{
  "model": "sound classifier",
  "input": "log_mel",
  "win_length": 512,
  "targets": ["instrument"],
  "padding_mode": "replicate",
  "depths": [18],
  "stem": "single",
  "loss": "binary_cross_entropy",
  "residual_init": "none",
  "optimizer": "muon",
  "lr": 0.0047,
  "magnitude_pruning": 0.7,
  "lr_schedule": "cosine",
  "adamw_weight_decay_other_params": 0.01
}
Rows from block 7, named by matrix and row number. Rows with one number belong to one channel. Each number is 128 + 24 x the weight over the matrix's rms, rounded and kept within 0 to 255. All counts start at 0.
# filt: filter width-3 conv, dilation 4 (model.blocks.7.filt.weight, 384x384x3), inputs 35-69, a 3 kernel for each
# gate: gate width-3 conv, dilation 4 (model.blocks.7.gate.weight, 384x384x3), inputs 35-69, a 3 kernel for each
# out: residual pointwise conv (model.blocks.7.out.weight, 384x384x1, transposed), outputs 96-191
filt.87 [128 128 128 128 128 128 128 128 128  98 128 202 128 128 128 128 164 225 128 128 114 128 128 100  56 136 128 128  77 128 128 128 128 161  90 128 128 128 128 128 128 128 128 160 203 167 128 128  48 128  88 128 128 128 128  94 160 128 128 128 165 128 128 162 128 128 128 128 128 109 128 160 128 128 128 128 128 128 128 128 180 128 169 112 128 128 128 173 128  73 128 128 128 128 128 128 102 167 128 128 128 128  48 128 148]
gate.87 [128 128 128 128 128 128 128 128 128 128 128 128 128 128 128  98  72  28 150 128 128 128 128  90 128 128  96 119 106 128 128 128 128 128 128  57 128 128 128 128 128 128 128  95 128 128 104  79 128 128 169 128 128 128 125 128 128  61 120 128 128 128 128 128 128 128 128 128 136 178 190 210 128 187 128 128 128 128 128 128 196 128 128 128 128 171 128 128 170 128 128 146 128 128 128 128 128 128 128  94 128 128 128 145 128]
out.87 [128 128 128 128 128  88 128 128 128 157 128 215 128 128 156 128 128 128 128 128 172 128 128 128 128 128 128 135 128 128 128 128 128  94 128 126 110 110 150 128  56 128 152 123 128 128  78 138 128 128 128 128 128 128 128 128 128 128 128 116 128 128 128 128 128 128 128 128 199 128 128 128 128 107 128 128 128 102 128  64 224 128 118 128  74 128 128 128 128 128 168  93 128 128 128 128]
filt.88 [128  84 128 123 128  25 128  99 128 128 128  88 128 128 128 128 128 177 128 128 128  81 128 143 128  71 128 139 119 128 128 128 147 128 162 128 128 146 128 128 128 128 128 128 128 128 128  81 170 128 128 128 128 128 128 128 128 128 127 128 128 128 122 128 128 128  75  69 128 128 213 222 100  75  49 128 128 128 128 128 128 128 128 128 128 128 128 128 128 143 128 129 128 128 128 150 128 128 128  99 110 128 107  59 128]
gate.88 [132 128 128 128 128 128 144 128 128 128 128 128 128  85 128 128 128 128 128 128 128  90 108 128 144 128 128 128 128 168  72 128 128 128 128 128 128 128 128  89 128 119 128 128 128 128 128 115 148 158 130 128 128 128 128 128 128 128 128 128 170 128 128 128 128 190 128  67  79 128 128 128 128 128 128 128 128 128 128 128 128 128  82 128 174 128 128 128 128 144 128 128 129  95 128 210 102 128 128 128  93 128 128 128 128]
out.88 [128 190 128 128 163 128 128 128 138 167 128 128 128 128 128 128 128  99 128 128 128 128 120 128 157 128 128 128 128 128 128 128 128 128  94 140 182  67 128 128 185 128  99 128 128 128 128 128 128 128 128 128 123 157 128 128 128 128 128 128 128 128 128 128 128 128 128 128 128 128 128  66 128  88 128  59 150 110 128 128 128 128 128 128 148 128 128 128 128 128 128 136 128  98 186 128]
filt.89 [128 159 128 168 128 128 128 128 150 139 128 128 128 128 155 128 128 128 128 148 128 128  97 106 128 128 128 128 128 128 128 128  87 128 128 128 128 128 128 128 108 116 128 128 128 128 128  89 151 128 128 128 128 128 128 105 128 128 129 128 128 128 128 128 128 140  91 128 182 128 128 128 128 128 128 128 128 128 128 185 128 163 128 128 128 128 165 128  98 128 139 184 125 128 128 192 128 128 128 128 128 128 111 128 127]
gate.89 [128 128 128  81 128 128 128 128 128 128 128 128  94 128  63 132 128 128 128 128 128 161 128 128 128 128 109 128 128 172 128 128 170 128 128 128 128 128 128 128 128 128 219 128 128 128 128 128 173 201 128 128 197 128 141 128  61 128 171 128 128 115  98 128 128 128 128   0 131 128  68 128 128 128 118 172 128  90 128 128 128 128 168 179 128 128 187 189 128 162 128 128 128  62 128  77 128 128 128 128 128 128 128 128  95]
out.89 [128 117 128  94 128 128 128 128  88 128 128 128 128 166 128 128   3 128  61 128 128 128 135 128 165  98 128 128 128 128 128 128 128 159 129 128 128 128  54  82 151  72 128 128 128 128  51 128 128 128  97 128 128 128 128  48 128 128 128 128 128 128 128 128 128 128 128 128 178 128 105 128  71 128  28 128 165 128 128 128  88 106 128 128 118 128 128 128 128 129 128 128 128 112 147  81]
filt.90 [ 79 128 128 128 128 128 128  98 114  94 128 130 165 128 128 128  99 128  47 128 128 128 128 128 128 128 173  49 128 128  93 128  99 128 128 173 128 128  96 128 128 128  78 128 128 128 128 128  77 128 128 114 128 128 128 128 128 128 128 128 161 128 128  72 128 128  81 128 128 128 128 128  88 128 128 128 128 128 128 128 128 167 128 128 128 128 128 161 128 128 128  37 128 128 128 128 128 128 128 160 162 128 128 128  52]
gate.90 [128 128 128 191 129 128 128 128  91 128 146 128 128 128 128 155 128 128 128 128  91 128 128 128 128 128 142 128 128 128  90  47 128  92  93  70 128 201  75 128 203 185  89 128 128 128 128 128 128 128 128 128 128 128 128 128 128 128 128 128 128 109 128 128 128 128 128 128 128 128 128 128  92 128 128 128  45  63 128  56 128 128 128 128 153 128 128 128 128 128 128 128 128 128 128 128 128 128 103 128 128 128 150 128 128]
out.90 [128 128 128 128 128 128  52 128 128 128 128 128 128 128 128 128 181 128 128 128 121 143 128 128 186 128 128 128  98 128 152 128  94  97 128 128 128 173 128 128 111 132 128 188 128 161 186 128 127 174 128 128 141 128 128 128 128 128 180 128  82  75 128 128 128  95 128 128 128 128 128 128  63 128 128 128 128 128 169 128 128 147 128 184 128 128 128 128 128 128 128 128 128 128 128 128]
filt.91 [128 104 128 128 128 128  81 128 128 128 128 163 128 128 128 128 198 128 132 128 159  44 128 128 128 128 128 129 154 128 111 128 128 128 128 128 128  96 128 128 128 128 128  26 128 128 128 128 128 128 128 128 128 128 128 103  93 189 128 128 128 128  87 128 128 218 128 145 128  85  53 128 128 157 128 128 171 128 156 128 125 164 128  97 128 128 128 128 128 128 128 157 128 128 128 128 128 128 128 128 108 128  34 128 128]
gate.91 [128 128 128 128 128 128  90 128 128 128 123 128 128  93 142 128 128 184 128 128 128 128 128 104 128 128 128 128 128  63 102 166 156  69 128 128 128 158 128 128 128 128 128 140 128 128 128 128 143 136 128  40 128 120  98 128 128 128 197 128 100 128 128 128 128 128 128 128 202 128 128 185 128 128 128  90 128 128 128 128 128 128 128 128 128 128 128  89  96 128 128 128 128 128 145 128 128 128 128 113 128 128 138 128 128]
out.91 [128 163 162  85 131 128 128 128 128 167 128 192 128 128 193 194 128 160 120 128 128 130 149 128 128 128 128 128 128 128 128 121 128 128 128 128 114  50 128 118 128 128 200 128 134 118 128 128 128 128 168 128 128 103 128 194 128 128 128 128 128 128 128 142 128 128 165 190 166 128 128 128 128 128 128 164 128 128 128 128 128 128 128  78 128 119 128 175 128 128 128 128  89 128 128  94]
filt.92 [179 208 128 128  90 128 128 128 128  68 128 128 143 128 162 128 128 128 128 128 115  81 128 128 128 128 171 128 207 161 163 128 166 128 128 128 128 104 105 128 160  57 128 128 128 128 128 128 141 181 128 128 128 154 128 128 128 128 128 152 128 156 128 128 128 157 128 128 155 128 128 128 160 128 128 128 128 128 128 128 128 128 128 128 128 128 128  49 128 128 128 128 128 128 128 128 128 128 163 128 128 128 128 118  81]
gate.92 [ 67 128  54 128 128 128 147 128 130 226 128 128 128 105 110 128 128  53 128 128 128 107 128 128 128 102 128 130 128 128 128 128 128 158 128 128  74  61 128 128 182 128 128 128 128 128 128 128 128 128 128 128 186 133 128 128 128 180 128 128 128 128 128 128 128 128 128  72 128 179 128 114 180 128 128 128 128 128 128 128 160 128  97 128 135 128 128  77 128 128 128 128  69 180 128 128 128 128 128 128 199 128 128 128 128]
out.92 [149 128 128  96 128  42 128 213 104 128 128  74 144 105 128 128 152 128 128 147 171 128 128 128 104 128 128 100 128 128 128 128 128 128  85 128 128 128 128  89 177 128 128 128 128 128  84  74 128 128 128 137 128 140 193 156  48 128 128 128 119 128 128 128 128 111 128 128  70 128 128 128  96 128 128 128 128  94 128  65 128 175  67 128 128 128 102 128 128 114 128  94 128 128 128 128]
filt.93 [128 128 128 146 128 128 128 128 128  83 128 128 128 128 133 128 118 128 128 128 128 128 128 128 128 128 128 208 193 128 119 105 106 128 128 128 128 128 128 128 128 128 128 128 128 128 128 173 128 128 148 104 128 128 128 153 128 128 128 128 174 128 128 128 128 100 128 185 182 128  75 128 149 128 128 128 128 103 128  88  48 128 128 128 128 128 128 128 128 191 128 128 128 128 126 128 128 128 120 128 128 128 128 128 128]
gate.93 [128 128 127 139  68 103 128 128 128 128 140 128  62 128  66 165 128 128 197 128 105 128  86 128 128 128 191 128 128  90 128 128 128 128 124 128 201 128 164 128 128 128 128 128 128 128 158 128 128 128 128 128 128 128 128 159 128 128 128 128 128 176 128 128 128 128 128 128 128 128 128 128 128 128 128 128 128 128 128 128 110 128 128 143 166 128 169 128 185 139 128 128 128  66 128 128 128 144 128 128 182 128 128 128 112]
out.93 [128 128 128 128 108 172 128 128 128 128 134 183 128 128 145 128 128 128 128 128 128 128 128 128 128 128 128 128 157 128 128 128 162 128 128 128  68  87  55 128  75 128 158  59 117 128 128 128 109 128 128 128 159 128 112 128  98 128  95 123 128 162 176 219 150 128 103 128 128 128 156 128 128 128  85 164 128 128 128 174  63 128 128 128 128 128  48 170 128 128 128 128 196 128 159 128]
filt.94 [185 146 128 144 128 128 128 128 128 128 128 128 128 128 128 128 128 128 148 128 185 128 128 128 128 155 128 110 128 128 128 128 128  57 128  60 128 128 128 104 176 128 128 128  93 128 128 128 131 128  93 128 128  57 128 128  69 155 128 128 114 143 152 128 142 149  50  97 128 128 128 128  76 128 128 128 128 128 128 110 128 128 148 128 128 198 128 141  82 128 128 172 128 128 128 128 128 128 128 128 128 128 101 128  80]
gate.94 [128  85  74 128 128 128 128 128 128 128 128 128 128 128 128 132 128 140 128 128 128 128 128  88  65 128 128 128 148 128 128 164 128 128 128 189 128 128 161  72 128 106 233 128  86 128 128 128 139 128 128  76 128 128 128 128 128 128 128 128 147 128  83 128  84 128 128 128  55 128 128 128 128 128 128 128 170 128 128 115 128 128 107 128 128 128 128 128 128 128 128 128 128 101  73  88 163 128 128 128  87  26 128 128 106]
out.94 [128 128 107 128 128 128 128 128 128 128 112 128 128 128 128 128 128 128 128 114 128  85 128 180 181 128 128  75 128 128 128  57 128 128  93 128 128 128  97 128 158 128 128 128 128 159 128 128 128 128 128 128 128 128 120 130 163 128 169  82 190 227 152 128 209 128 128 128 128 128 128 128 154  60  63 128 128 128 128 128 128  53 128 128 128 128 128 171 138 128 185 128 128 128 128 128]
filt.95 [128 101 128 128 128 128 128 128 128 128 128 130 128 128 128 128 128 128 128 128 153 128 128 197 128 128 179 128 128 128 156 128 176 128 128 128 128 110 121 128 128 128 158 188 168 128 128 128 155 115 128  77 128 128 128  77  52  43 102 128 128  96 128 140 128 128 149 217 128 128 128 128  82 128 128 128  67 128 128 128 138 128 128 128 141 128 128 128 128 128 128 128 128 128 128  67 158 128 128 128 128 163 100 128 128]
gate.95 [ 92 128 128 128 128  81 128 128 166  65 110 183 112 128 128 128  64 128  68 128  88 128 128 128 128 128  88 172 149 128 128 128 128 128 128 128 128  70  42 128 128 128 128 128 128 128 128 128  93 128 128 180 128 128 128 128 128 128 128 128 128 139 151  43  89 128 128 128  16 128 128 128 128 128 128 175 128 128 128 128 128 128 128 128 128 128 105 162 128 148 128 128 128 174 128  61 128 128 128 128 128  92 128 128 128]
out.95 [128 128 162 196 157 128 128 128 128 128  93  57 128 128 128 128 128 128 128 128 128 128 128 128 128 128 141 128 128 128 128 190 128 128 128 128 128 128 128 128 128 128 128 181 128 128 128 128 128 120 128 128 128 128 128 128 128 128 143 170 128 128 195 175 181 128 128 128 128 128 128  89  99 128 128  95  93 128 128 128 128 128 128  87  80 155 128 128  93 128 128 180 128 151 128 128]
filt.96 [ 98  69 162 184 128 128 140 128 128 237 106 180 128 128 128  79  68 128 128  89 128  93 128 128 128 128 145 128 128 128 128  47 128 160 149  72 123 144 128 128 128 145 128 128 128  75 128 128 128 128 128 228 236 190 128 101 128  46 128 159 128 128 128 152 128 175  86 128 128 202 190 128 128 128 185 153 128 170 135 128  88 128 128 128 205 128 128 113 128 128 177 128 143 128 128  85 128 128  91 128 128 128 128 128  82]
gate.96 [128 128 128 128 189 128 128 128 109 128 109 185 128  87 151 128 128 128 195 128  75 128 128 128 128 117 128 128 128 128 128 128 109 128  70 128 128 128 128 128 128 128  85 128 128 206 128 128 128 128 128 155 194 147 128 128  71 128 128 128 128 128  57 117 128 100 128 128 128 128  97 128 128 128 128 128 128 128 128 128 128 128 128 122 128 128 128 128  84 128 128 128 128 163 143 128 128 128 128 128 128 128 128 128  63]
out.96 [108 128 128 128 128 205 128 128 128  57 128 128 128 178 128 128 128 128 128 106 128 128 142 128 128 128 128 197 154 128 128 128 128 171 128 128  92 128 128 128 123 128 128 202 128 128 128 128 118 128 128 128 120 128 128 128 128 128 128 128  70 128 128 233  38 128 128  69 128 128 128 128 128 128 128 128 128  72 128 128 128 128 128 128 128 128 214 128 128 151 128 128 128 128 128 128]
filt.97 [128 128 128 128 128 128 128 128 128 162 128 161 131 128 115 128 128 128 128  70  87 145 128 128 128 128 128 128 128 169 128 128 128 156 212 128 128 128 128 128 128 128  87 128 128 222 128 128 128 114 164 128 128 128 128 128 128 124  97 128 101 100 128 128 128 128 128 127 128 151 128 195 128 128  65 128 128 128 128 128 171 128  90 155 128 128 128 128 128 107 158 128 128 128 128  98 127  96 128  43 163 154  91 100 128]
gate.97 [128 128 128 128 128 128 132 101 110  27 128 128 128  75 128  82 128 128 128 128 132 149 128  51 128 128 128 128 128 128 128 128 128 128 128 128 128  82 128 128 128 100 128 128 128 128 128 131 128 128 128 153 128 128  71 158 128 128 156 178 128 158 128 128 128 128 128  56  80  88  72 128  43 128 196 150 127 128 124 128 152 128 128 128 174  70 128 170 128 128 128 128 128 128 167 128 128 128 128 128 128 128 128 192 128]
out.97 [128 128 128 102 128 150 128 128 188 128 128 128 121 128 128 128 116 119 128 144 128 128 128 128 117 128  86 117 128 111 128 128 104 128 128 128 128 151 168 128 128 128 128 176 128 136 128 128 128 128  57 128 128 128 177 165 128 128 128 128  47 128 128 128 132 128 138 125 128 128 128 128 128 128 128 128 128 128 128 128 128 128 128 128  59 128 128 128 128  91 128 128 128 128 128 128]
filt.98 [ 92 178 171 128 128 128 149 128 128 128 128 106 105 128 169 128 128 128 128 128 128 128 128 232 128 176 128 141 128 128 102 128 186 128 128 128 128 128 146 166 128 128 128 128 128 128 106  85  95 128 128 128 128 128 128 128  99 128  90 128 128 119 128 128 128 128 128 147 128 128 128 128 143 128 148 128 128 121 185 128 138 128 128 168 128 153  80 134 145 189 128 128 128 128 128 128 128 157 128 128 172 128 128  98 128]
gate.98 [128 128 224  56 128 104 128 128 128 161 128 128 189 128 128 128  71 128 128 128 128 128 128 166 128 203 128 128 128 128 158 128 136 106  66 128 128 128 128 128 128 128 128 128 128 128 128 128 171 128 128 177 128 128 128  69  96 128 128 128 128 128 128 128 128 128 128 128 138 128 128 128 154 128 128 128 128 118  78 128 128 128  99 128 128 128 128 128 116 128 128 128 128 128 128 128 128 128 114 128  69 128 191 128 125]
out.98 [128 128 128 154 128 163  89 174 128 128  89 128 128 128 128 130 128 128 128 128 182 128 128 159 128 128 128 128 128 128 128 128 128 132  60 128  37  89 128 128 128 128 128 199 128 128 128 128  98 128 193 133 128 128 103 128 128 184 128 128 128 108 128 128 128 128 128 128 109 128 180 128 128 128 128 128 128 130 128  65 128 128 128 128 143 128 180 128 128 128 128 128 128 128 149 128]
filt.99 [128  63  52 128 157 128 128 127 181 128 148 129  77 128 128 114  99 176 194 128  65 128 128  78 128  68 128 128 106 128 128 128 128 128 128 128 128 128 128 128 128 128 128 128 128 167 128 128 128 181 128 128 128 128 128  89 128 128 114  87 128 128 128 117 118 128 128 128 141 128 149 128 128 128 128 128 128 128 150 128  69 183 128 165 103 128 128 128 128 128 165 128 128 128 128 128 128 128 128 216 128 128  93 128 128]
gate.99 [ 60 128 162 128 128 128 128 128 128  99 128 128 128 143 128 128 128  83 128 128 121 147 128 128 107 128 128 128  99 128 128 128 128 128 188 128 128 128 128 128 128 151 128 128 149 128 193 128 128 128 128 128 128 128  92  52 128 153 128 128 174 128 143  89 128 111 128 128 128 128 128 128  68 128 128 128 128 128 128 128 128 117 128 128 128  71 128 128 128 128 128 128  98 128 128 128 128 128 128 128  73 128 128 154 128]
out.99 [115  79 128 100 149 128 128 128 158 128 128 128 128 158 128  77 128 128 128 151 128 128 128 128 128  62 128 128 128 150 195 128 128 128 128  53 128 182  36 122 128 117 128 128 128 128 128 128 128 168  94 128 128 128 128 128 128 128 128 128 128 155 128 128 189 128 128 128 128 128 128 128 128 128 128 128 128 128  85 128 128 182 128 128 128 204 128 128 128 128 141 128 128 128 128 128]
filt.100 [128 128 186 128 128 128  98 128 128 128 128 128 128 128  94 128 128 177 128 128 128  95 128 128 128  86 128 171 128 171 111 128 128 128  97 128 128 128 128 111 128 128 128 128 128 128 128 161 128 161 128  63 129 128 128 128 128 166 128 166 128  88  80 128 128 157 128 128 128 128 144 128 128  76 128 102 128 160 239 128 176 128 128 128 128 128  71 153 178  91 128 128 167 128 186 128 128 128 191  94 128 128 128 180 128]
gate.100 [128 145 128 128 128 128  78 128 128 128 100 130  78 128 128 128  74 128 128 128 128 128 128 128 128 101 128 128 128 152 128 128 128 128 128 162 128 128 128 128 128  58 146 188 128 128 128 128  83 128 128  97 128 149 128 120 188 128 128  47 165 128 128 128 128 128 128 184 128 128 128 128 128 164 128 128  89 108 128 128 128 128 142 128 239 130 188 128 128 128 128  73 172 174 128 128 128 128 128 128 128 128 128  89 128]
out.100 [128 169 137 128  52 128 128 128 128 179 128 127  46 128 128 128 128 128 128 181 159 128 128 128 207 104 128 128 128 128 128 128 170 128  91 128 128 128 128 128  94 128 128 128  93 128 128 128 128 128 128  95 215 170  85  84 128 128 128 128 128 128 128 128 149 128 128  95 128 128 128 128 128 128 128 192 128 120 128 128 128 128 128 128 113 128 128 128 153 128 128 148  89 128 128 128]
filt.101 [ 48 128 128 128  48  59 128 113 128 214 144 167  82 119 128 128 128 126 128 128 169 128  77 128 128 128  80 128 128 128 128 128 128 128 128 101 128 128 128 128 128 128 134 149 140 189 128 128 128 182 128 189 128 128 128 128 128 182 128 127 128 128 128 128 128 128 128 119 128 128 128 128 128 128 168 128  68 116 153 128 129 128 109 128 128  88 128  55 128 128 128 128 128 128 141 128 128 128 128 128 128 128 128 128  88]
gate.101 [128 188 128  89  90  75 128 128 128 128 128 141 128 153 128 128 128 128  62 128 128 128 128 128 128 128  62 128 128 190 161 128 128 128 185 128 128 128 128  87 128 128 128 128 128  73 128  71 174 128 128 128 128 128 179 128 149 128 128 128 128 128  78  75 128 128 128 202 128 128 128 197 128 133 124 128 128 181 128 128 128 128 128  86 200  63 128 128 128 128 128 128 128 127 128 128 128 128 168 128 128 128 128 165 128]
out.101 [128  76 128 128 128  60 167 128 128 128 149 128 128 128 128 128  76 128 128 128 150 128 128 128 128 128 128 153  84 128 128 128  71 128 128 128 128 128 128 128 128  77 128 128 128 128 128 128 128 128 128 128 128 128 128 128 128 128 109 102 128 102 128 139 128 128 128  81 128 128 203 160 123 128 128 193 128 128 128 128 119 111 128 128  86 128 128 128 128 128  92 128 128  63 128 128]
filt.102 [128 128 128 128 179 128 128 128  64 128 128 128 209 212  71 128 128 157 128  60 128 128 128 128  65 128 128 143 128 128  58 128 128 128 128 128 115 128 128 161 128 128 160 128 136 128 128  97  95  80  74 128 128 128 128 128 128  49  67 128 128 128 128 128 128 128 128 128 128 128 128 128 128 171 140 128 128 128 128 163 128 128 128 128 128 128 128 128 128 128  76  79 128 159 128 173 163 128 128 128 128 128 128 119 128]
gate.102 [128 119 115 119  95 128 161 128 128 128 128 128 128 126  27 142 128 128 156 128 128 169 149 165 128 128 128 128 140  73 128 128 128 128 132 133 159 128 128 128 128 128 128 128  75 123 161 128 128 128 128 128 128 100 128 128 128 128 130 128 128 129 128 128 128  96  65 111  73 128 128 128 151 128 128 126 128 128 172 128 128 128 128 128  88 128 164 128 133 128 128 128 128 128 128 128 128  83 148 182 128 213 146 101 113]
out.102 [ 70 128  36 128  68 153 188 128  96  87 128 128 128 128  91 128 128 128 128 128 128 189 128 152 128 186 128 128 128  84 128 128 128 128 128  98 128 128 113 128 128 128 128 158  73 128 128 128 128 128 128 128 128 128  43 128 128  91 197 128  92 135 128 128 128 128 128 146 128  59 128 128 128 128 128 128 128 128 128 128 128 128 128  94 155  85  43  98 128 128 128  88 128 128 128 157]
filt.103 [128 128 128 210 180 128 128 101 128 128 128 128 128 103 128 128 155 128 128 128 144 128 128 128 128 128 128 122  71 185 188 128 128 128 128 128 128 128  98 128 128 128 128 128 126 128 163 128 128 128 128 181 167 128 173 147  68 159 128  70  46 118 128 128 169 128 128 158 128 128 128 128 140 194 188 128 154 128 128 148  64 128 128 128 128 128 131 128 128 128 161 168 128 128 128 128 128 128 128 128 128 128 194 200 234]
gate.103 [128 128 128  96 128 128 164 128 158 128 128 128 165 128 128 128 128 211 129 128 182 128 128 128 104 139 180 128  69  71  72  80 128 106  46 128 128 149 128 128 128 128 128 128 108 109 128 128 128 128 128 159 190 128 128 128 128  62 128 197 128 128 128 128 128 128 128 167 128 128 128  75 128 128 128 128 128 128 128 128 128 128 128 128 128 128 128 128 128 174 128 122 128 128 128 128 160 128 200 105 128 128 128 128 128]
out.103 [142 128 128 128 178 165 157  60 121 180 128 128 100 128 128 121 128 128 128 128 128 128 128 128 175  93 128 128 128 128  70 112 128  93 128 128 128 128 163 128 128 128 128 128 128 128 128 128 192 128 140 128 128  64 128 128 190 128  77 128 128 161 128 128 128 128 128 128 124 205 128 128 128  64  71 128 107 128 170 128 128  93 128 128 128 128 116 198 168 128 128 128 100 128  90  99]
filt.104 [145 128 128 128 166 128 128 128 128 128 128 128 115 128 128 128 128 128 128 128 128  66 128  72 149 162 128 128 128 128 128  89 128 227 128 128 128  76 128 128 128 128 128 100 111 128  66 128  69 121 102  69  97 129 128 128  51 128 128 128 150 128 128 128 128 128 163 128  89 128 128 128 128 166 142 102 128 128 128 128 128  79  73 128 128 128 117 128 128 128 113 128 128 171 128 128 128 128 128 128  80  90 128  96 114]
gate.104 [128 160 128 135 175  66 128 110 133 128 165 128 128 128 128 153 128 128 128 128 128 128 128 128 187 128  90 128 128 128 128 116 128 210 205 128 128 128  61 128 128 102 128  91 208 128 128 128  79 173 128 128 170 128 133 128 196 185 128 128 128 128 128 128 128  82 128 128  96 128 128 128 193 182 128 128 128 128  97 128 128 128 128  86 128 206 128 128 128  62 128 128 128 128 128 128 128 114 128  80 128 128 128 134 128]
out.104 [116 128 128 128 182 128  71 128 128 128 128 112 128 192 128 128 128 128 128 128 128 136 128 128 128 128 128 128  97  94 128 128 128 128 128  87 128 128 128 128  73 128 155  81  94 128 132 128 128 128 128 128 128 128 101 155 128 128 128  95 173 128 119  86  65  77 219 128 128 128 128 128 159 128 151 128 128 128 128 128 128 105 203  81 128 128 128 128 128 128  80 128 135 128 128 128]
filt.105 [183 128 128 128 128  53 128 128 128  95 102 128 128 163 128 128 218 128 128 128 151 114 128 128 128 144 128 128 128 182 128 128 128 128 128  87 139 190 128  95 128 128 128 165 128 156 128 128 128 128 128 128 128 128 128 128 128 128 128 128 128 128 128 128 128 144 128 128 128 128  95 128  93 128 128 128 128 128 128 128 128 128 128 128 128 128 128 128 128 128 128 128 128 128 128 146  84 128 128 202 113 128 108 128 128]
gate.105 [128 128 128 128 128 128 128 128  92  96 128 128  99  73 157 128 158 128 128 128 128 128 203 192 128 128 128 128 128 128 128 128 128 117 128 128 128 128 128 129 128 128 128 128 128 128 128 149  84  75  99 128 109 128  36  74  52 128 128 160 128 128 128 128  40 128 155 195 155 128 128 128 128 128 128 128 128 128 128 128 128 156 186 128 128 154 128 128 128 155 128 128 128  99 128 128 128 128 128 128 168 128 147 128  69]
out.105 [128 128 128  97 128 141 128 128 128 128 128 128 128 128 128 128 129 151 128 128 117 128 128 106 128 128 137 128 143 128  91 159 152 128 128 128 128 128 167  97 128 128 194 128 128 128 128 128 128 155 128 128 128 128  82 128 128 128 151 128 128 128 128  66 128 132 128 128 177 128 128 128 128 218 128 113 101 128 128 128 128 128 128 128 128 128 128 128 128 128 128 128 128 128 128 128]
filt.106 [210 128 163 128 128 128 128 128 128 128 128 128 128 128 128 128 153 128 168 128 128 128 128 128  80 128 128 147 128 128 128 128 128 182 128 128 186 167 128 128 128 128 158 128 128 128 128  78 175 128 128  92 128 128 128 171 124 139 128 128 128 128 140 128 173 154 128 128 128 129 157 128 128 128 156  72 128 156 156 128 128 128 128 128 128 128 128  99  94 128 167 128 128  67  66  83 129 128 128  77 117 128 128 128 128]
gate.106 [128 128 128  52 161 128 128 128 128 103 128 128 128 125 128 206 128 128 128  90 109 128 128 128 155 128  86 128 128 128 164 128 128 128 128 128 128 128 124 128 180 128 128 128 128 128 128 128  66 128 128 128 161 128 128 128 128 114  87 128 128 128 128 145 128 105 128  90 128 128 128 128 128 142 128 128 128 128 128 102 128 128 128 128 128 128  44 128 128 159 128 128 128 128 128 128 149 165 128 128 104 128  66 128 128]
out.106 [128 128 208 128 128 128 128 112  81 128 100 128 128 118 128 128 128 158 128  55 133 128 128 128 191 128  63 128 157 128 128 128 142 128  93 128 128 128 128 128 106 128 128 128 128 128 170 128 128 128 128 128 128 128 128 128 128 128 165 128 128 128 118 128  96 128 128 128 128 128 128 128 128 128 128 128 155 128 125 128 128 149 128 128 128  42 128  81 163 128 148 128 128  93 128 128]
filt.107 [128 128 128 128 128 129 128 128 128 128 128 128 156  99 128 128 177  82 128 128  93  79 128 128 128 128 128 171 182 189 128 128 128 128 128 128 189 172 128 128 128 128 128 128 130 128 128 128 128 128  92 128 128 128 128 128 128 128 128 128 128 175 169 162 128  89 128 128  62 128 128 128 128 191 142 173 128 128 106 128 110 128 128 128 128 128 128 112 129 128 128 128 128 128 128 128 128 128 128  82  85 128 128 128 128]
gate.107 [124 128 128 128 128 171 128 114 128 128 128 128 128 128 139 128 128  92 128 128 128 128 128 128 128 128 128 184 128 181  86 128 150 128 128  88 151 128 128 128 128 172 128 128 128 128 106 115 128 128 177 166 144 128 128 128 128 128 180 128 128 128  92 128 128 130 128 128 128 128 128 168 128 128 128 128 128 128 128 128 128 110 128 128 128 128 128 128 128 128 128 128  72 181 128 128 101 128 149 128 110 107 128 128 128]
out.107 [128 133 128 173 128 128 112 128 107 128 128 128 128 128 128 128 128 128 128 128 128 102 128 128 128 128 128  98 128 128 128  35 111 128 128 128 128 128 128  52 120 128 128 128 128  65 165 167  23 128 128 172 115 128 179  72 128 128 128 128  91 188 128  80 128 128 170 128 128 128 128  94 128 146 128 128 128 128 104 159 128 128 128 128 128  77 128  67 128  90 128 128 136 128 128 128]
filt.108 [128 128 128 128 128 128 149 140 128 128 128 128 128 128 128 128  94 128 128 106  73 101 128 163 128 128  95 128 128 128 128 128 128 128 128 128 128 128 128 128 128 128 102 114 128 128 128 128 105 170 128 128 128 128 128 128 128 118 128 128 107 121 128 146  81 109 191 114 128 128 128 128 128 128 118 128 128 128 128  80 128 128 128 128 128 128 158 118  97 128 180 128 167 128 128 128 115  97 128  99 128 128  91 128 108]
gate.108 [128 148 128  60  34 128 125 128 128 128 128 128 128 128 128 128 128 128 128 128 245 128 128  89 128 128  91 128 128 128 119 128 189 128 128 128 128 128 128 128 128 128 129 128 109 128 153 128 128 128 128 161 128 128 128 128 128  94 128 128 128 128 128 128 128 192 128 128  62  63 128 128 128 128 145 128 128 128 128 128 128 195 181 128 172 128 153 128 181 128 128 128 128  95 128 128 128 139 128 128 128 128 128 128 134]
out.108 [128 128 128  75 128  98 165 128 128 128 128 128 128 128 128 128 128 128 128 197 128 128 129 128 110 160 128 128 128 128 159 128 103 158 128 128 128 128 183 180 162 145 128 128 102 128 128 128 128 128 128 128 128  88 179 128 128 128 128 128 128  90 128 128 128 128 128 128 128  92 128 187 128 121 128 128 128 128 128 128 128 203 171 167 128 128 128 128 128 128 128 109 128  63 128 128]